{"dataset": "capsule endoscopy frames (Kvasir-Capsule)", "train_examples": 42238, "crop_scale_min": 0.7, "num_classes": 11, "norm": "groupnorm", "activation": "hardswish", "depths": [2, 4, 2], "stem": "deep", "loss": "cross_entropy", "head_dropout": 0.1, "muon_scale": "spectral", "momentum": 0.95, "warmup_steps": 340, "weight_decay": 0.004, "adamw_weight_decay_other_params": 0.01}
Rows from block 3, named by matrix and row number. Each number is 128 + 32 x the weight over its row's rms, rounded and kept within 0 to 255. All counts start at 0. Numbers have three digits each. After the name is the row's rms in percent of the matrix's.
# convs0: expand 3x3 conv (model.blocks.3.convs.0.weight, 168x56x3x3), inputs 8-15, a 3x3 kernel for each
convs0.0 096:062071056091106116107101142125117101180185149153147107134118142158141145158150157097134114108147134127154103161154145119111155132129167173160134160086111169091113195174161124138125123134130151106092133141164133129124
convs0.1 099:176123127168109110173167089149133100117083100162113125188143106175143133123139092129150131122119124144116140107127135166159105090123125064193148094155131137171136088140187111102119095096106138156159087081099118126126
convs0.2 119:087143187101158153102138128149134117142141131168124128154086095112142155096124159117137137124120099154126117181076044186097082148135132100069138130124169095157165132173143161136106166149122110107155127118171111128125
convs0.3 088:104104140139133137134108084141151140114142143127097123132125129175168166155087119156131155135138150126126120154153094158145133175118132115126072138133088129184211177118095174148128154172182189164175143134149152121123
convs0.4 103:165184151153125149150102145140139067103133174152151153139133123082137137126144170121117075139125085156145143175170140172160093131127139093127110059118084146160128182160188145137130075070094110127159125137148118124099
convs0.5 095:133118138137132109134119101088100092120091135137115118114134154150093069160093061122095085128170144100146137116121140097104084096089074120089068084121108093108109109120135112159192211163176119130094155150173162141160
convs0.6 092:116186212117147127094102138086136174157171147130147093135114189146128128109142144117135099081140098121114148089097107072094118128077193136092101132149168147116158134164110087174129096132103088185115144165096081146119
convs0.7 095:110111139114134113119127117118088123087159204108082116130107140084125164122089126094114129139128113148152145123110103118089117135126108125086147170100079167156149168204143125171154133120115099114107100120124137175152
convs0.8 098:138190189117168207136133150091172139092116154078135117115145149064128172071142115101153146137211169140155175124098093104105073097131137069179179117137178105139140095142136105163167119180145079133121096146154111121143
convs0.9 092:103129117162150130109117141123143167115069158135113134110142139083126163101087150109092102088131126130092097143157121152154151117128078131108146090086115113168122127151138101126161128149166105131147137126139073177147
convs0.10 103:104128066157200124164171139154109065106180096121163119102130116116161092094154120091148134127116125098181139115111114142123104096106111191133181166118158114100166119138111180156154150129090144116111093125130129119089
convs0.11 093:111098138180153148103131113101165115121120101145170159141163163144153150069125187116153142132184142152153119132159164100091118182163175043054072111098158132096124141080085098104132150129135160128094110098098180126108
convs0.12 098:107121112157171164141172121120098134109167175163155176137161154099153120092136130202193162119157110128081113213104137132091121114097119203142125082112093093152168179139141151130110129087071132117145105103108078089095
convs0.13 113:172119108111173084087128138094091126145125131121139129136086129119114120138129131103197163141082174145137115133143143128081110160132108177140073056182130145108117163145079028164185177128106144144133118145127152131111
convs0.14 097:175120139124156129164148136092122166124102156147114126097105112144126095152154133146133150130127108157165133122154121147170171148146116138084140152122093171122091104118109072161106094147106143071134126118135151120131
convs0.15 106:116157128149163107081144101057103106157147114116099123135157117152137107154129115167181150115158097127185090143155195126134146112156187155080187127086166112090149156105104141131159162095119110122102138116104138119095
convs0.16 095:081093112112118123182136123115125138157176136084097174144117061165128075159143126101103138076092125155104118115133114129131102108149112159203149107134115118138121167145219195152144134185183161152110096126122103132127
convs0.17 100:121161139081088144125108117139113111111107134146147181108132156099115115145133113130101139140145153147157178126103213123111105116151170144066124097166149113195127095108126133149172111146186078087118154156088149145081
convs0.18 094:155176165115112126096104113122131143156156159114106134157132194179143126105116116100142092138136197109113180096109152059070104089122140051166193107122173160100141115131162145177154163129104180151130143108136159141104
convs0.19 114:096142070126105105151107116142109111143092083145112135105167142129183091144112112150116122102151182117158137148185093138071139102115227118146168158136118184108132079148167110230000068096116120148177182131115112142151
convs0.20 101:090125127098094168154169203078168187097120106132128077116121114090098134147142130104092114172127084100086082136151146104090141125171160072083200100114136117157181188129112139115147121130133064114135151141126132128117
convs0.21 088:110079132102114098146179189057098158093116115177186149033122154090130127163146162147154120175114118114102076080079110120100106148139091168124168086095097083139132177117135118157112080085099144108127117104104131146152
convs0.22 106:173128090136113089118156087169159120137163161117184116193175086131114117160115114070093153106111055175136087167119096140153080107128130161149085219199034120101150103201134161199077097087069101140128140180154079073161
convs0.23 094:108098127108152144128148104135180145084133167084121123146127063107097154106126146101124180115171189162118047138150100134111081116086094133125190150128122148147099106112139141145126159188158086071125079084127188149118
convs0.24 099:174105075131091065160146118129137107196084098140113170133109157090108130077134128085050109130111165117175183119092149111151136104135112147109151141126099167098110161166128146151139112135128130113120120168146140158124
convs0.25 112:086093127108131125165132095166099120052089181142146082156065126102129183129143121123130132193167119166067152105085125086122124144139154177091134149097157136130147128149144170109112123121106126131133152107107137132119
convs0.26 091:051100097065100117092087109121163141165193197164144154103138127100098083134122125111082080119099131142146112139163174100115152133129149129151155173169219140095101075100095154134160115077162135130125132144145105116114
convs0.27 108:142110133118128139153119125192138107114114173066067134176143099104123130106107162119111094148113114141091092078117140098113156112110168077115202134150205162141136110096095153159129217193110130098177137120122115144099
convs0.28 101:142145143156122148085097134144146154095079120116105182164193152112111177106141123083111146126168146131128124132179207130145149150110121087082183141097132219196151173154129176128152123123128124137156095084096106098104
convs0.29 085:161124176126130146132122090148156143107079148080079132155116110130108135095084091176149147186181151147123158158150155143172146128122105205202221135146120060054009122131116166174161163187156102122154132133118147173134
convs0.30 097:136129103134128118155121131210188178111090106163106135108119128135115159162115131165128177164123163155114154134142189147157150105156140166133151153178150167135142095119101072104154143179173130122094096133126174172153
convs0.31 101:149171126137146121134141123192124156109133153084160152151134099088141145053092118130114137144126186075092125150168099113153154083112158102186151093143173129101100190142176163162140100170113124099066149140064118103126
convs0.32 103:134121123158135103138156118072106133131156154150126089157104098168128110116107073152151171129136138103084166102161128092137146132152199149150145149143162108120169194120080094091118091126177152165144139123137120123118
convs0.33 131:153129107140126108098134146146143113114102132111148143132092129153146119096138147099129074141165137137112121166129123128104107120146165141155067119176073127139142183125092104117144106137171166121097151128119116134143
convs0.34 097:170147137166130081115121075180126108146128122140112160101155134129159142076108101114114123096081105109087109109137132159125170162182182063101129145120173192180238094147084119126108106151121091117171094089112118098122
convs0.35 096:139118143140142117142143127111107138100122133074079092082080110093102091140140110145169153136130138145150189178181210163117154120090124160165161086143099153162112103104130095095097167172144138155154129141124163171154
convs0.36 096:112117138089119170203155153115155128204219165106090123095102131129142171136122139143144161069066092070086112123118144108108110155136163104156158066073088157185145122099124118094107137101120135122143113093080078048010
convs0.37 102:123136155149091117130066103137123155145095133178143173152145158192135113157118108143127136079112144091059105063121136091122113091121087119191202101086124099062111189135126139089112142089140149159169127102112140095140
convs0.38 102:110145173134118144116124169108115137098139100125129079121105157084124152087128177147162156140154107163157112097117119065113127128132160106083067143139131184185168206173187145174159129164179139139113112130104135102096
convs0.39 100:155133097127109083078155144175129068151089093133142211134111081159154139127133152149095122151139150139139153120126142177161165126099100092140200135164171088097071169196220104113172114118165167150171116114111097099103
convs0.40 103:174165111188115095134088156096113117143154094144069108082158144167160081140084141149114147144108145085117162151167127160150128158117063184151126138151112105118109139082116099119092110131125164105070149123150172129104
convs0.41 094:171138149135107125128121132210176132187184187158186186103081061103103082056098084122111171107050087134146134155130158147113146142133154164116143156099078151179101095116137152114137142142169127114115068102084120114098
convs0.42 103:109116090159163124185204167148121109134148117127158175149092078099090111108124121190188197170169208177164182107122126119140138084101084060093075119124126105131118115088154118080108091151222136115111137145141138154122
convs0.43 097:161139176171151139166095077115165164074133159150153115081095131108123105134133120089160152136122189128077134050042124112112088127137122090121139198204217192130201096099120172160191195147148117122142168107190158106140
convs0.44 100:148129122103165140106155133152133117132128141136162086116157129118141113188176104110135151126198149100167100163162137183183170162106161156111172128143143117127135162121127157079142149086104162120116134143138084092163
convs0.45 101:136175133136127153126118133175205175102114099140116104116124097111095123108138123092124086132101116119135098126117134094103125123114174138128140111107093151172150155079004180168141173158228115144166143166166054085125
convs0.46 117:111152172140115123112135100126106174110182167142123095093097196071135135155124080201122084131075099129161163127138128157130108071126165084070166214144102155181129061099177175136074117096101079135123140091111138134147
convs0.47 103:094140124129142096129145117081127106100155111181150143128044090142151145154155175129132143094076141068067112122077110168098121148122129149157146142116181118164157222122152182113141135111125157142135146126126113121108
convs0.48 093:110140110063060084088095108137134145134145109117136106139170148159159129082084122197149113108154161136131133177159114124113109125151103157141102179103102149087076155126120145096113130071128100092130106124173124109126
convs0.49 086:138147185057125188119147166105123136091107109104080088164163206069110107105100129133071111120156173115105122179130154091058110074118121116030121139094152146143175101146135096119108132126135130136174124102145110122099
convs0.50 103:104098122078121168135168188156124134154091129166108148088105166129116155145149128162094108150107118117117147145100111177102054167126079147143149158122107179127145091109155063136166064159134123178153104160122072106084
convs0.51 087:092162152104151096084141104103157128098127127117144149136115123127168099122172100102068104152079115131109110116119091113146087146124029141155109138110054143159062175099129131109114142178134142131115102128113103164069
convs0.52 097:137132129118067146074127083175118164094080132133133123120150090110071128113142144165133148110127063102122152114115149115109151118079058113131118109067155114139140072152111173140076093145106103106091097152182122116113
convs0.53 099:158151132136124124114124166123118127167130091120090079178228160168116094140060115097081130154126204212193213125155158140189113100099090174115117158167158120142159163132169113141165166163118134095097151100106123125127
convs0.54 099:129180139134110111102145107135114162123117145100076116110192090149118099087131081122072143053091096131110113174173114177120155128126092150185087133165139150158057118142091089078158151148169128121157123135140106142124
convs0.55 127:135149147098095146144084107158120122109155100104121131100167135099092163165118122095116148139158103123131180092104133173113149145182162141086113157173086094141184125148171160055178155173088129129142129098141121104122
convs0.56 089:137144096135099157111101113128152156123112113157143131118138062148133146132104098163171189155151106182164139124140090159174111109192148126142125182090130169138151136145167105100111110129136109125123136129131081126139
convs0.57 105:168148108145182118134085117117110131181129147117159145135085082097194137137085139089129086135101144131145054126124125093135122137116123111125122144104162122139148141135057075220133144083093099128144109120166147115133
convs0.58 104:167069129188108102170196127151094075121083100110161149131081067142137081138194130149165169086147161110108163149109084125113103094113135136119125149165088123188154144139143100072121131112140135134179153105131148139115
convs0.59 109:188135082158136096123089132083081151154132127193155121090124107146140103166126088156097079150130108155152153073104127089103167138152151198140076135139148087098202172152087126127118133129185124148072118138138118088172
convs0.60 102:075125127100116136092124122141187188101144174095121153120126143100118139078101160111171132097138079150152080132102106119096062129146069129119044154153126197143124161093058111097074142102099129100081094108095107072085
convs0.61 102:182140191105149131120117091122139137141106109111143107167094121128105167113172125145167159170086121142075157132158154149180109139076129172152208098173143140136159139089087125171173145174156099108077130145114155099133
convs0.62 100:117097140086117108157176163087100152066091131120195145170149128082083112139147144123146119113125097092136109156142095130152103112129121122154115189152114129156181067146163108123106153102136053072119116108067143155203
convs0.63 101:105155129100126137099140132148131108108080082145134098138127129099090106178157127143145135138167183100126145159155118131115110127121153165216175173170172117058054141201140116134093163062094186196149125150136119070051
convs0.64 090:155134184116139140128065095148095144148101114121103070169154137139155128131102070146108159185133154156128128123147158132110158174100095148126114074091129123089080130107197139115134206098041108169163110144113154118136
convs0.65 117:124122139134089091147141100084139123091143161107115141109078136167093096114141111144163145093132192129090145119089153139165108140161157126113151050134188183121160180065162154126057142190137105107143082126116127141143
convs0.66 101:116108107144133147167170171135140113171152132113141083133155125145158108153186140141133145170136155167165135063105078134118112118108131105095096166158141218174156170170162110137088117071065155138161139099088142098089
convs0.67 097:124117133099127099080172171143127126149095084123104132117082137149124172157148090116174113075090131080083133135154164142159182126084108110106077100110158114145219092139125103200153096166140150160145120162127112151166
convs0.68 101:114103109156106100132189160105099097110067123129097121111118107108130080110159128085134144099111145066111131107098059131134142157135133101066104154149152146172171186097074113192186147143203152118114183173176128149153
convs0.69 095:139144096113140126174115122151111092175148105098123128164123163135159171116107130132086095174141119122116100156156176094101163128165184084101116095133100093145174103108087150132113141153185083183176144138156147134138
convs0.70 097:136125117127149112122138098136099095178166135145145135145096111153157098050101081121113123163166156201168148163157154157146098105096075143142164114118142129156206124162149042097117111108124110134144088116112125134150
convs0.71 098:147153136177151121171192179107147134119113139126037137093107118123128132132092109097108107105120163113113143101120126078122114120148078113117116137167130082165079127108154119146162138193169122078136111146110149162092
convs0.72 086:188162156143173195131110130134107131089101135077119127101111090186195137127176121143139173106125118143147149150163134130178141165129179115138145161129160149150188110130116163160091173163157146149178113087123160119173
convs0.73 101:145166144127124121138113128090125097105128137136139099166146122159149137119093082073145065087178098143193147130113173134132152098086103116119177144168174134136122106091125112101132081115157127146123116132107136115069
convs0.74 099:062084096147157148175179130114086074102100065119124129104115078093082095114152146126163107137166122132085146104126125130156122164121068166101128178154104135234137175089096148165085132204145140111111100161143128143149
convs0.75 108:117144146115144148097160165099151169176143077082115145043113165162118140155133115184150139124172159092187212098104134176128127230122081195159100123125164155113173114148169102141191109117148132147110098135164042075122
convs0.76 104:154164197192178180164123117109141176169116091125101122079117153147108071191157147124112083162168174111118134090115089099146121089138139071050067065160165130134086131153104128168144066119081119134149113087152160121109
convs0.77 109:084101127100165129074071135071087155123112145100137084078134116092124115151157128118117127139117128154120139122175077126130171154063118114104106122184125157087138127123090098179204168000111137128059108115123128067067
convs0.78 093:111128130140153142084088138101093131112163184161154113137126151110144113111113059098082119143095167090112116141144118094146121138129146107138119154113129087078112158146086191138091151106081152152107113088074138140211
convs0.79 094:132164203145105106060100148103121133098123151096150159097130104114135109160135140113126178107148181100177187098151135096119144135145137170183136169130127141160112084082097098123170146100114123120132098114162099158177
convs0.80 102:127131135132121140119140166093101101155145141171168139146153136131132143132084079172183154122135151141153149160128137125151118105133073103137145069106118170199162080102098138150184162176164138113139124112157158141145
convs0.81 110:094136131139171139125120114187141086148172169093089082161144113134175144096102124161145150172142130089091128122106139119093109139160148144127135156092084231231167130160165132128144070077106110111122175134146168152127
convs0.82 099:134140144082113129094103107101103075165148143143124138103116088172135130165126102095103126080108110097134133123100102118099110130151154204105106151147140171138166105151190163181188129100124127129132109127143123128130
convs0.83 099:125150169172176127147128085155135097132114152109138143181157119136160152148123124096123168170131189112105110148152148109101131111143145090090073162153160158155125106085127131112128110158122164160129108148134097135096
convs0.84 109:136074110131255148063083137101142138157132143118142105132105114125118125128118105148120124155107160112090119123100090134139129108125158076030044156219129048116170131126153156155110102093107102101136104134084125168151
convs0.85 088:081118122039127081149131126115137167136110140119178134125144165110136174118135138054094112082131155132160138149107140113095141157120119116090151157097135154116167142149115114123077093104165093106122156151147141106150
convs0.86 107:127130210117122169134155167165129155077089149128139130166128143175121166166146120127103131141130164137085114100101116130140143120111144131120053149150147120120138098129166088134125125099097082137107075138113053131167
convs0.87 094:101152147163160134107096128115135112157131089144104156143190153160155153042027106145144117131153100132175132112132122095086121162141122132173143103112120183183161193139130140130087137147116133144139128154122166175138
convs0.88 097:151135172123128103147156134138135129132147109098127111130134145105138103121143106125113146094104175116165146139170138116137114133142144118137141086115163167149136148140139103079100156073079082083132114104090152156122
convs0.89 096:166193164120147125115146079146144139146106067128114057124138080129142092158144144108141171110114090109057077109106133153144085094087093137165127150105120142099120110146156113133179120093071169141116145151120130168105
convs0.90 100:172118134140125102167136138145173162120129093133115122160162126134121104130121120146145134215182209130155137092112132122133128118131086120089163148130106146124073157113102143122110141152174127123153158177170196172165
convs0.91 099:078102071139134195159151165164150101159171158103096128103118115162204170110148127136115137125115172127112093108144145131138154102141156107119123116118091184132178144140078145160089092168129162169164140111132128110157
convs0.92 096:098101120111123128190176151146125136104136133077086135114140123087156130089172147102125151104113094170143096111131140098108145095117157157095102164114111125056079162089125121093132153121110145134119135175170093104126
convs0.93 091:115140113132183098159120110126140149106168127103147085122099112098138126095096082126164111115104113103118100082085120134156125145175143125126116107131157183192189156122153085095178141138165136139128186144115169099155
convs0.94 098:124109118090139168111139171130162191103139177107175178156191171166162202115128199151131156151121108138117123188147123145154135135156120143120125113172119028113070166200200161172223081127092118125155123129137096125109
convs0.95 098:112103115137132100091108127136092066156101139146160117153160118061082137099092168176137106141124101130089105103093095147166159137119115120111130095107134130132053146075117142151158117069180124134120187176112122137092
convs0.96 093:135163142142176120117135105169109091115094105085082083129153172143142157149139143204149131162127156189137190182105095152106114182174126140083141096085140168168191048109173091115153133130146165081123111093090119113108
convs0.97 093:093133059154134113129149132108115159112053062154117133105112124147106135183160145114140177078112133093103143182163142135131148126167163121140135089047107076098131094116112118159163166124121122143118127128098173171170
convs0.98 116:136097133103124107125144125168081101146142118117165171114083136160116135140146124127157110125149109127113072157124097128145140147134169156177127099153135161128125104175131111184112203108040085175136083163158087090076
convs0.99 100:162088129219106126160120141159072114158149163169140194111065114151168148102134140065081121094112158135124141134110107120130128083129136088147092101180092086131083147192137139161140137167152136176161128116145116093100
convs0.100 106:129163077128089086098105126155151121148085113171116157073132110153136110189189114120074101119138103091102108056098154108130181143137182134068112116081098153076100150138136121132203129147161168091152203092154198120193
convs0.101 115:100079134122142146141121142132113086140114093110128130157105096116173150161142067137132123134091090129124166087147148168171083098064106153137172115122130126103096127103110046092170108161144089147133139165139137142154
convs0.102 100:064128114059123134058138126118149181124119187126150176129128121106146091151142131169099093135105146112090121131155133148142141186125155146157122121070104100124124200099104190090081189130105114112134098106129106164139
convs0.103 098:076149103070104132086091132070125120081158111099124138130169160083145120085109085162090148070029111129099161082120132130133075091057078127085119127169121114132129141160143099103144038089082128151136139144141128142149
convs0.104 112:138164126093129159113120148143131152174130062142136055091166194129099097135143081180134092184095082147139098096144181154128138101114136220121073143144132073116149197116030186119075130149206197134064099128124116091183
convs0.105 095:130123127075135148144196153132101101132116120108164170077076063140120105160205156141148124160149152103094121101085058136133137130159189097113222014118142107091134134113148130122142145107139128105117111142166092131152
convs0.106 095:096141130148156105066072070098120140119101124075112101097142101167100121116134172134165128163184164069119082133144094125153146130147172176116071139088122131137133140170154108115136099115140116123146118155130093139131
convs0.107 093:158225162131098104103177172115174145167122096154100114098118108071123160120156132137125170102114167119129121133097111137146115117112096126147148155044059086152194164121089171159121139115074141156125157128145130130153
convs0.108 125:114108155109138095141152115115159121099113099127133159156156101114091100116101131119151124179134149135142126134087143089166184122160060201187096149076120083174168134196091119094124099113246148126132110129098119179153
convs0.109 102:139124129106106158089113115085086057094104062155131106135079082144156126086113084117125126169214130116057114155125088161141136121083091162121080082103096167178169151087128102094130151149160152110090090070107147149152
convs0.110 099:075102099103162155163141129112137139070107120117128077115145132103117090161118055143152099141144131133119128135112079140103106111108149162130188161120128104150143098042119159082086112081091094071118121125120098131108
convs0.111 098:133135170143111154151127173158127143152129134081092120104111111130141104125157127155103085140126126143165176098133129148118119112102107167152118176120106153143123130106078129142139124149117095112130148142166112089128
convs0.112 098:054105110159174205111152156091097130102194140128107091122124154113202171134118106130111144130107175115100182136148178186137127110123104133088190135157197120138135183086104101109163133150110135105125125119166123108118
convs0.113 112:089097065110111121137112104093103144118109157128144200071089151111061138122097149101111161098125144139200146132129121139109084155133174135165106107130085143153067146143162166142159189185110118106114154141096114108074
convs0.114 100:147155156148130162185171171110118138136166122171179144146160121140138109158138120089120132132099134169158219118127127059117099082118085131006077106054149136099174094079121148117181186173184137061127125056143169119168
convs0.115 097:151091093168139104138164167123092162130130143130156128117072112142108139109106123087067140129127164169165132151158124160151115161116091185153180220220148158151075054140216069156184140103082130165119172167127140103119
convs0.116 104:139151169090075155147043011174099106170120106111148113136102119157101110137189148106124108121126135125081158110116129088094054092114122112169135062168125141088108083082073091142120135162156113140139135154147182098076
convs0.117 095:160109085138136061133186114141111092119138101129201075147139136108144141156129127115060129159172121122138120118078117077112117095163159155111102143101064105128150165163127142148093135182158105139111093113147129142174
convs0.118 088:150137147125149124147125145120143179134137152122145209132123121114088129119142187182143147209140153138107125096129153162126203091111110106066032154158193073061086149156142143136123137115131157172125127130128154103121
convs0.119 099:160125106162158165130152129151143098141143109131123085119102088144102090134114130124151159167229146107120085138123094112132152108098106164191175148150050098097072103146144119111105132110161124127149093129170107108122
convs0.120 096:119116100134143141144162162129119153183161127165122107144111153147114120139092099130108133145127118111100115142157143080127142088095091171133118112140120112139126178160163139183150081141121168143146157144134154137128
convs0.121 103:186152101107154148065095142095137096155154110149126069101111076144111117087103092095116168180147114160183138136122163116100109126143131129188094108115147182109061109127151145133146127092098145117153103108127151137134
convs0.122 109:128115087157199163158131152091114120111100084136173160119124142150155109202174130080077043127135133060094084133180167139157187115155156161103101104182195107137158124140111109110094104124107109056089116127116118099122
convs0.123 090:119106122136119126151136125148152137141112108135101095160154177161114117148119078137142118186162161135142137177184178140160142080125110118155152139134106113130132089109050080114062068127105081117107111110096088100149
convs0.124 100:129148133170161167094062104114103110099132112142107075068106099067092075099085112158137142153106113166128098086088083136172136139162133138143159153159169091022095182138123160114138127125134134155153128114119142123137
convs0.125 095:092074146189158154142147111124177124158170134106112093199158147187155113124114112095137161137166131151151131161133158143146141207161153119158191101121121154143090111111123126174160165135070134093133085094140091100078
convs0.126 102:158158135118126094082134100122118110117122114165100123183190168096121097163126098108123134100116129140104127126162150105101073102101086034078051153132114175152092041182133075165136112215180120121140180138128142151151
convs0.127 090:173180162098130110136171122111162119175176122186153114087115095123120120111130057157146153154156154105102139146150096090090091128108115073091096099161130101192153031125101139135168115147136117116120124157101132151126
convs0.128 107:139131121152164155098099109135175109106100154150136125085145094059088161132067088123141182155129123146139141139140104114110096136120140126074184126113081146175140169085117147107109071155125186067102183168099091143097
convs0.129 097:143103121141116124190117155107116100120150089101111089092111086107125124116099142172095125157094156133099141151112114135116145110097110117160113069128147120177101071230067071199100028160060122134117111142149129163116
convs0.130 091:155093194108066113080036103136130111092123129149145136142156165142113159139091106142122077144108109142126065150171201171122161197096154105092188098085141110104147148105116109107100138131134089099120081099111077107103
convs0.131 087:107122117148142112102102133109146116114145093138126098120124094151125065152140130121089073146123094112154093085133157099080119101138118174140130110055173073125183189160092144127101174205198131137134144127105157136107
convs0.132 101:091086152188154142082144136083116051104112074148115147120145134145115135176150155093083139126131192134087084195127173098090099139115132161109108116148151088101099127125104054111090167133122155125085147163159117097118
convs0.133 093:138141114133139108138126048072126156086176173079140091061116127137155137123114078124162119152169135110128093111149152087107130119138121103128152092127129109117103078128157089117170144137174137161164113119130102102129
convs0.134 106:126136161128119114123072159135132139138142155135094138123157202137135196132063129108126135069112146129180209140110081110122154122171120177122145150212091090171109060121128131147105124148196122084115104109070124170159
convs0.135 102:189138159145120131107156125127136116126193119142140105141167159114151152108103126151168127139152165128158172144096077124126121063124165077094129112155164104142094131101080151154134128146128173095129123127189108131150
convs0.136 091:119125156097120177138193114142100125114093156085144101208144096095077170137107149088115140127160151135155178179154155127132137117077106219142147122057177119098112151132093154143096180156155098095122129165142098114129
convs0.137 101:143089139087138138140139127156146126069088091092130137130102153148119123121107061104168160151146093143121091126112101123101113110148163133119166172112101127112169104153192198113094246119113130109121122113116156209195
convs0.138 089:087073092188127134102126118087104135106157058095118151188131157188098123152126146168120097151162123128122121158136116095086134136151101108109055117105107059152117194172142156107152155126152095161114154108118112138095
convs0.139 087:095110123153153138130146150143156163097101106121136059204186180134141147115110097120130140139157127137119125109129185134156147114085096117130115150123128155164186125156147128129093135098104127130136167155156133112115
convs0.140 095:077113105054078154179097155132099114155169163101116082111096186135109077141185127160107131147087082112161187110106162136121083131121062114106134139103127164114112108160196178091154199179075140131129124129123126135153
convs0.141 103:088114124085153134098099100168106102039053107134170184157130109082074145119138145106119137133145160141150133191201175148117150120125147154171196139133102114062098055148195151194128180090009108121107108112130122108154
convs0.142 098:116154165124146114097129085152155056177164091152211100143143108138154137091092067185119112189083114143055121051071115108117091077112098141133155135154087133153045126074130156091134176111112128158151158168114163154090
convs0.143 103:157129139183177152129103089121169152113061127166115139115108086151104116168145165126133085132094131118127120095126112121136111094017076082108103079174110116109157173158153117158131168114165093098093136175120135128136
convs0.144 091:108079097072096157129123132150147156159162179116153106152130155147131127146125143148128163138157148100105114177163194112126164123112105089124091179156141109144122195164184155164117151191114120131121128117116075130132
convs0.145 112:125137119107099116146122148055042100075077130147152164099078112102084094144137132125143175130173190097084107120097088163144157164134154174154121188177157120109076146133071133104068113087054104112100128124122178130127
convs0.146 101:134159144155177136147183174189182157162165159162146160126158162176201194129138157152138154148134155162168189129124150144125150188143167173176183150164139154155204174132163146136102174154158135132119142153144126161154
convs0.147 100:153146134137110093141094143128144152121167116105172145129105135130099132181148181118164138045124156041113163203158138161129116125151118110152137112148157117137163098155190120137188082139170139120161130107130131079106
convs0.148 109:148123056141147088115134116136109127132115123097114123114124126124134169132169152130088081096101090110151164124142171093094130149138141173160170157159163120140099119130205113142168123139151095093110126103094129120113
convs0.149 095:139071122168161182109145149158124146144128191132154160096054117104087127108064116129133115137086089099068108118154094114143140050108093196149108169126113153158205122111136118163169187145165129128111142095127150153134
convs0.150 105:121150137163144154140121164126154165128110168110066150134140115165121105105091090163149177082100190071112154117104141142136079103105108155088129121160086057174115151158094107168161025144179137157113114183081064192131
convs0.151 097:140120124130144144071097105112115099109162143074112126112097144056118166062106126100148214148111160130126130164166142100122066145118114188205177045079070147150130133104070115107141111089082160169122147139119107139157
convs0.152 105:158178051113153157139117110104091161107118121131165124099130101105092108089093085162134187106127121118154160137129153127086159147170098108179138103124168103142151058171092150112233158128052148162139104118139106157123
convs0.153 100:129119149114089123143178154135152153128136130133150144135152151122110136138165139071101119110142113086104078167136126132099152163155142065157128110128143216255216048144124131181146141129130156147132129156118168148126
convs0.154 095:136116112106141130088144147139143147165149150148114134106076102122072086101108119168180168150200145195137107153094063110133132138137134160118159115106134119119200135145112063132106048118178157114158168102169160111131
convs0.155 092:166184137133115137131140122117136148115129172144134125082105104123143087205156179149165117153131110198137070123151153146176124148140100070132164167127209149106114108154124115152070153126155098073118093152133083186124
convs0.156 108:138103101110094115115120128114106096184175140161111124129081105146138139140163156161165163130081109162120160084109106064100109141156146098186145088143121149174141139121125118093149082069066111118120103114147127151154
convs0.157 093:127138162131136120181151122072136146099116158111108163125157117155155152138122153145143195135101129157084080140106126164149148130148134112154140089097100059107109114115089170158128183135179141152140087098139053116133
convs0.158 105:157141142150145144152165151089123116093099103173137125140135198102091116150156140127108109113131116201199167130130110137089106158095166133185069145127082080066124145125096184170133146142128103144074143159091141151155
convs0.159 108:091108118118120136149143148107128084129129117154121136096126107132141121137144140103040102128093122152108146142129141136123131106121116125164189116092128158110127139147116140126158133149191091113134122125171153144158
convs0.160 100:162181180159181186145098151119122138124136129139083080174121111183153133152167151130112139130166163133145181139176158115115144155136153096070098163075063224119101146109101131136119146115184142130131120097090140108105
convs0.161 096:201142149124125153103093092074100096064117113043140118119134123089139127060072091095151129100173156102182158114125146121100115170109125089083051114088083141128156102109126155110164161111189134111119108074107106098112
convs0.162 090:086144126186181162161146154150108088159163097123102088132135157127127144130127148113128129185154128111068091129097138151089143116109074197163120145095110118140109104124135098143147096131150074095135111184149129155155
convs0.163 091:071100081105136133112148111061091104114191171130190154107141135073162155108154117084125119131147087170197170152156118103121113079104155196082116215110152112114127194162167158154147133102110114140152120140136130126163
convs0.164 108:181145184199091148175143143151138137159140122174144107099066172180072081130127112084146070089187125119146145140116155116077154127114138123185144160168194178085134171111167149133088093133115133138126144097133151101047
convs0.165 098:192164122121082103161125116128157153099103102111069068137121112163092117143083142131156130108146128118116121140130128135117166173146178170150085216166100179141112077100122091106110111121123120115092085114098117106088
convs0.166 097:157152111120107090140133140144135158093090141123095121116126111081127110041083091116178200112176199171163195114099082114144122149128112080092087126162124225213167119091105126097118176159155101132104079101126057109118
convs0.167 095:126168163139129120155118169152161116131151083126091068055099126092110099161074113162113117142100132096054064111102128125071055108054096133099171156130188104164097111075153151147146076096083126130164084123148148089147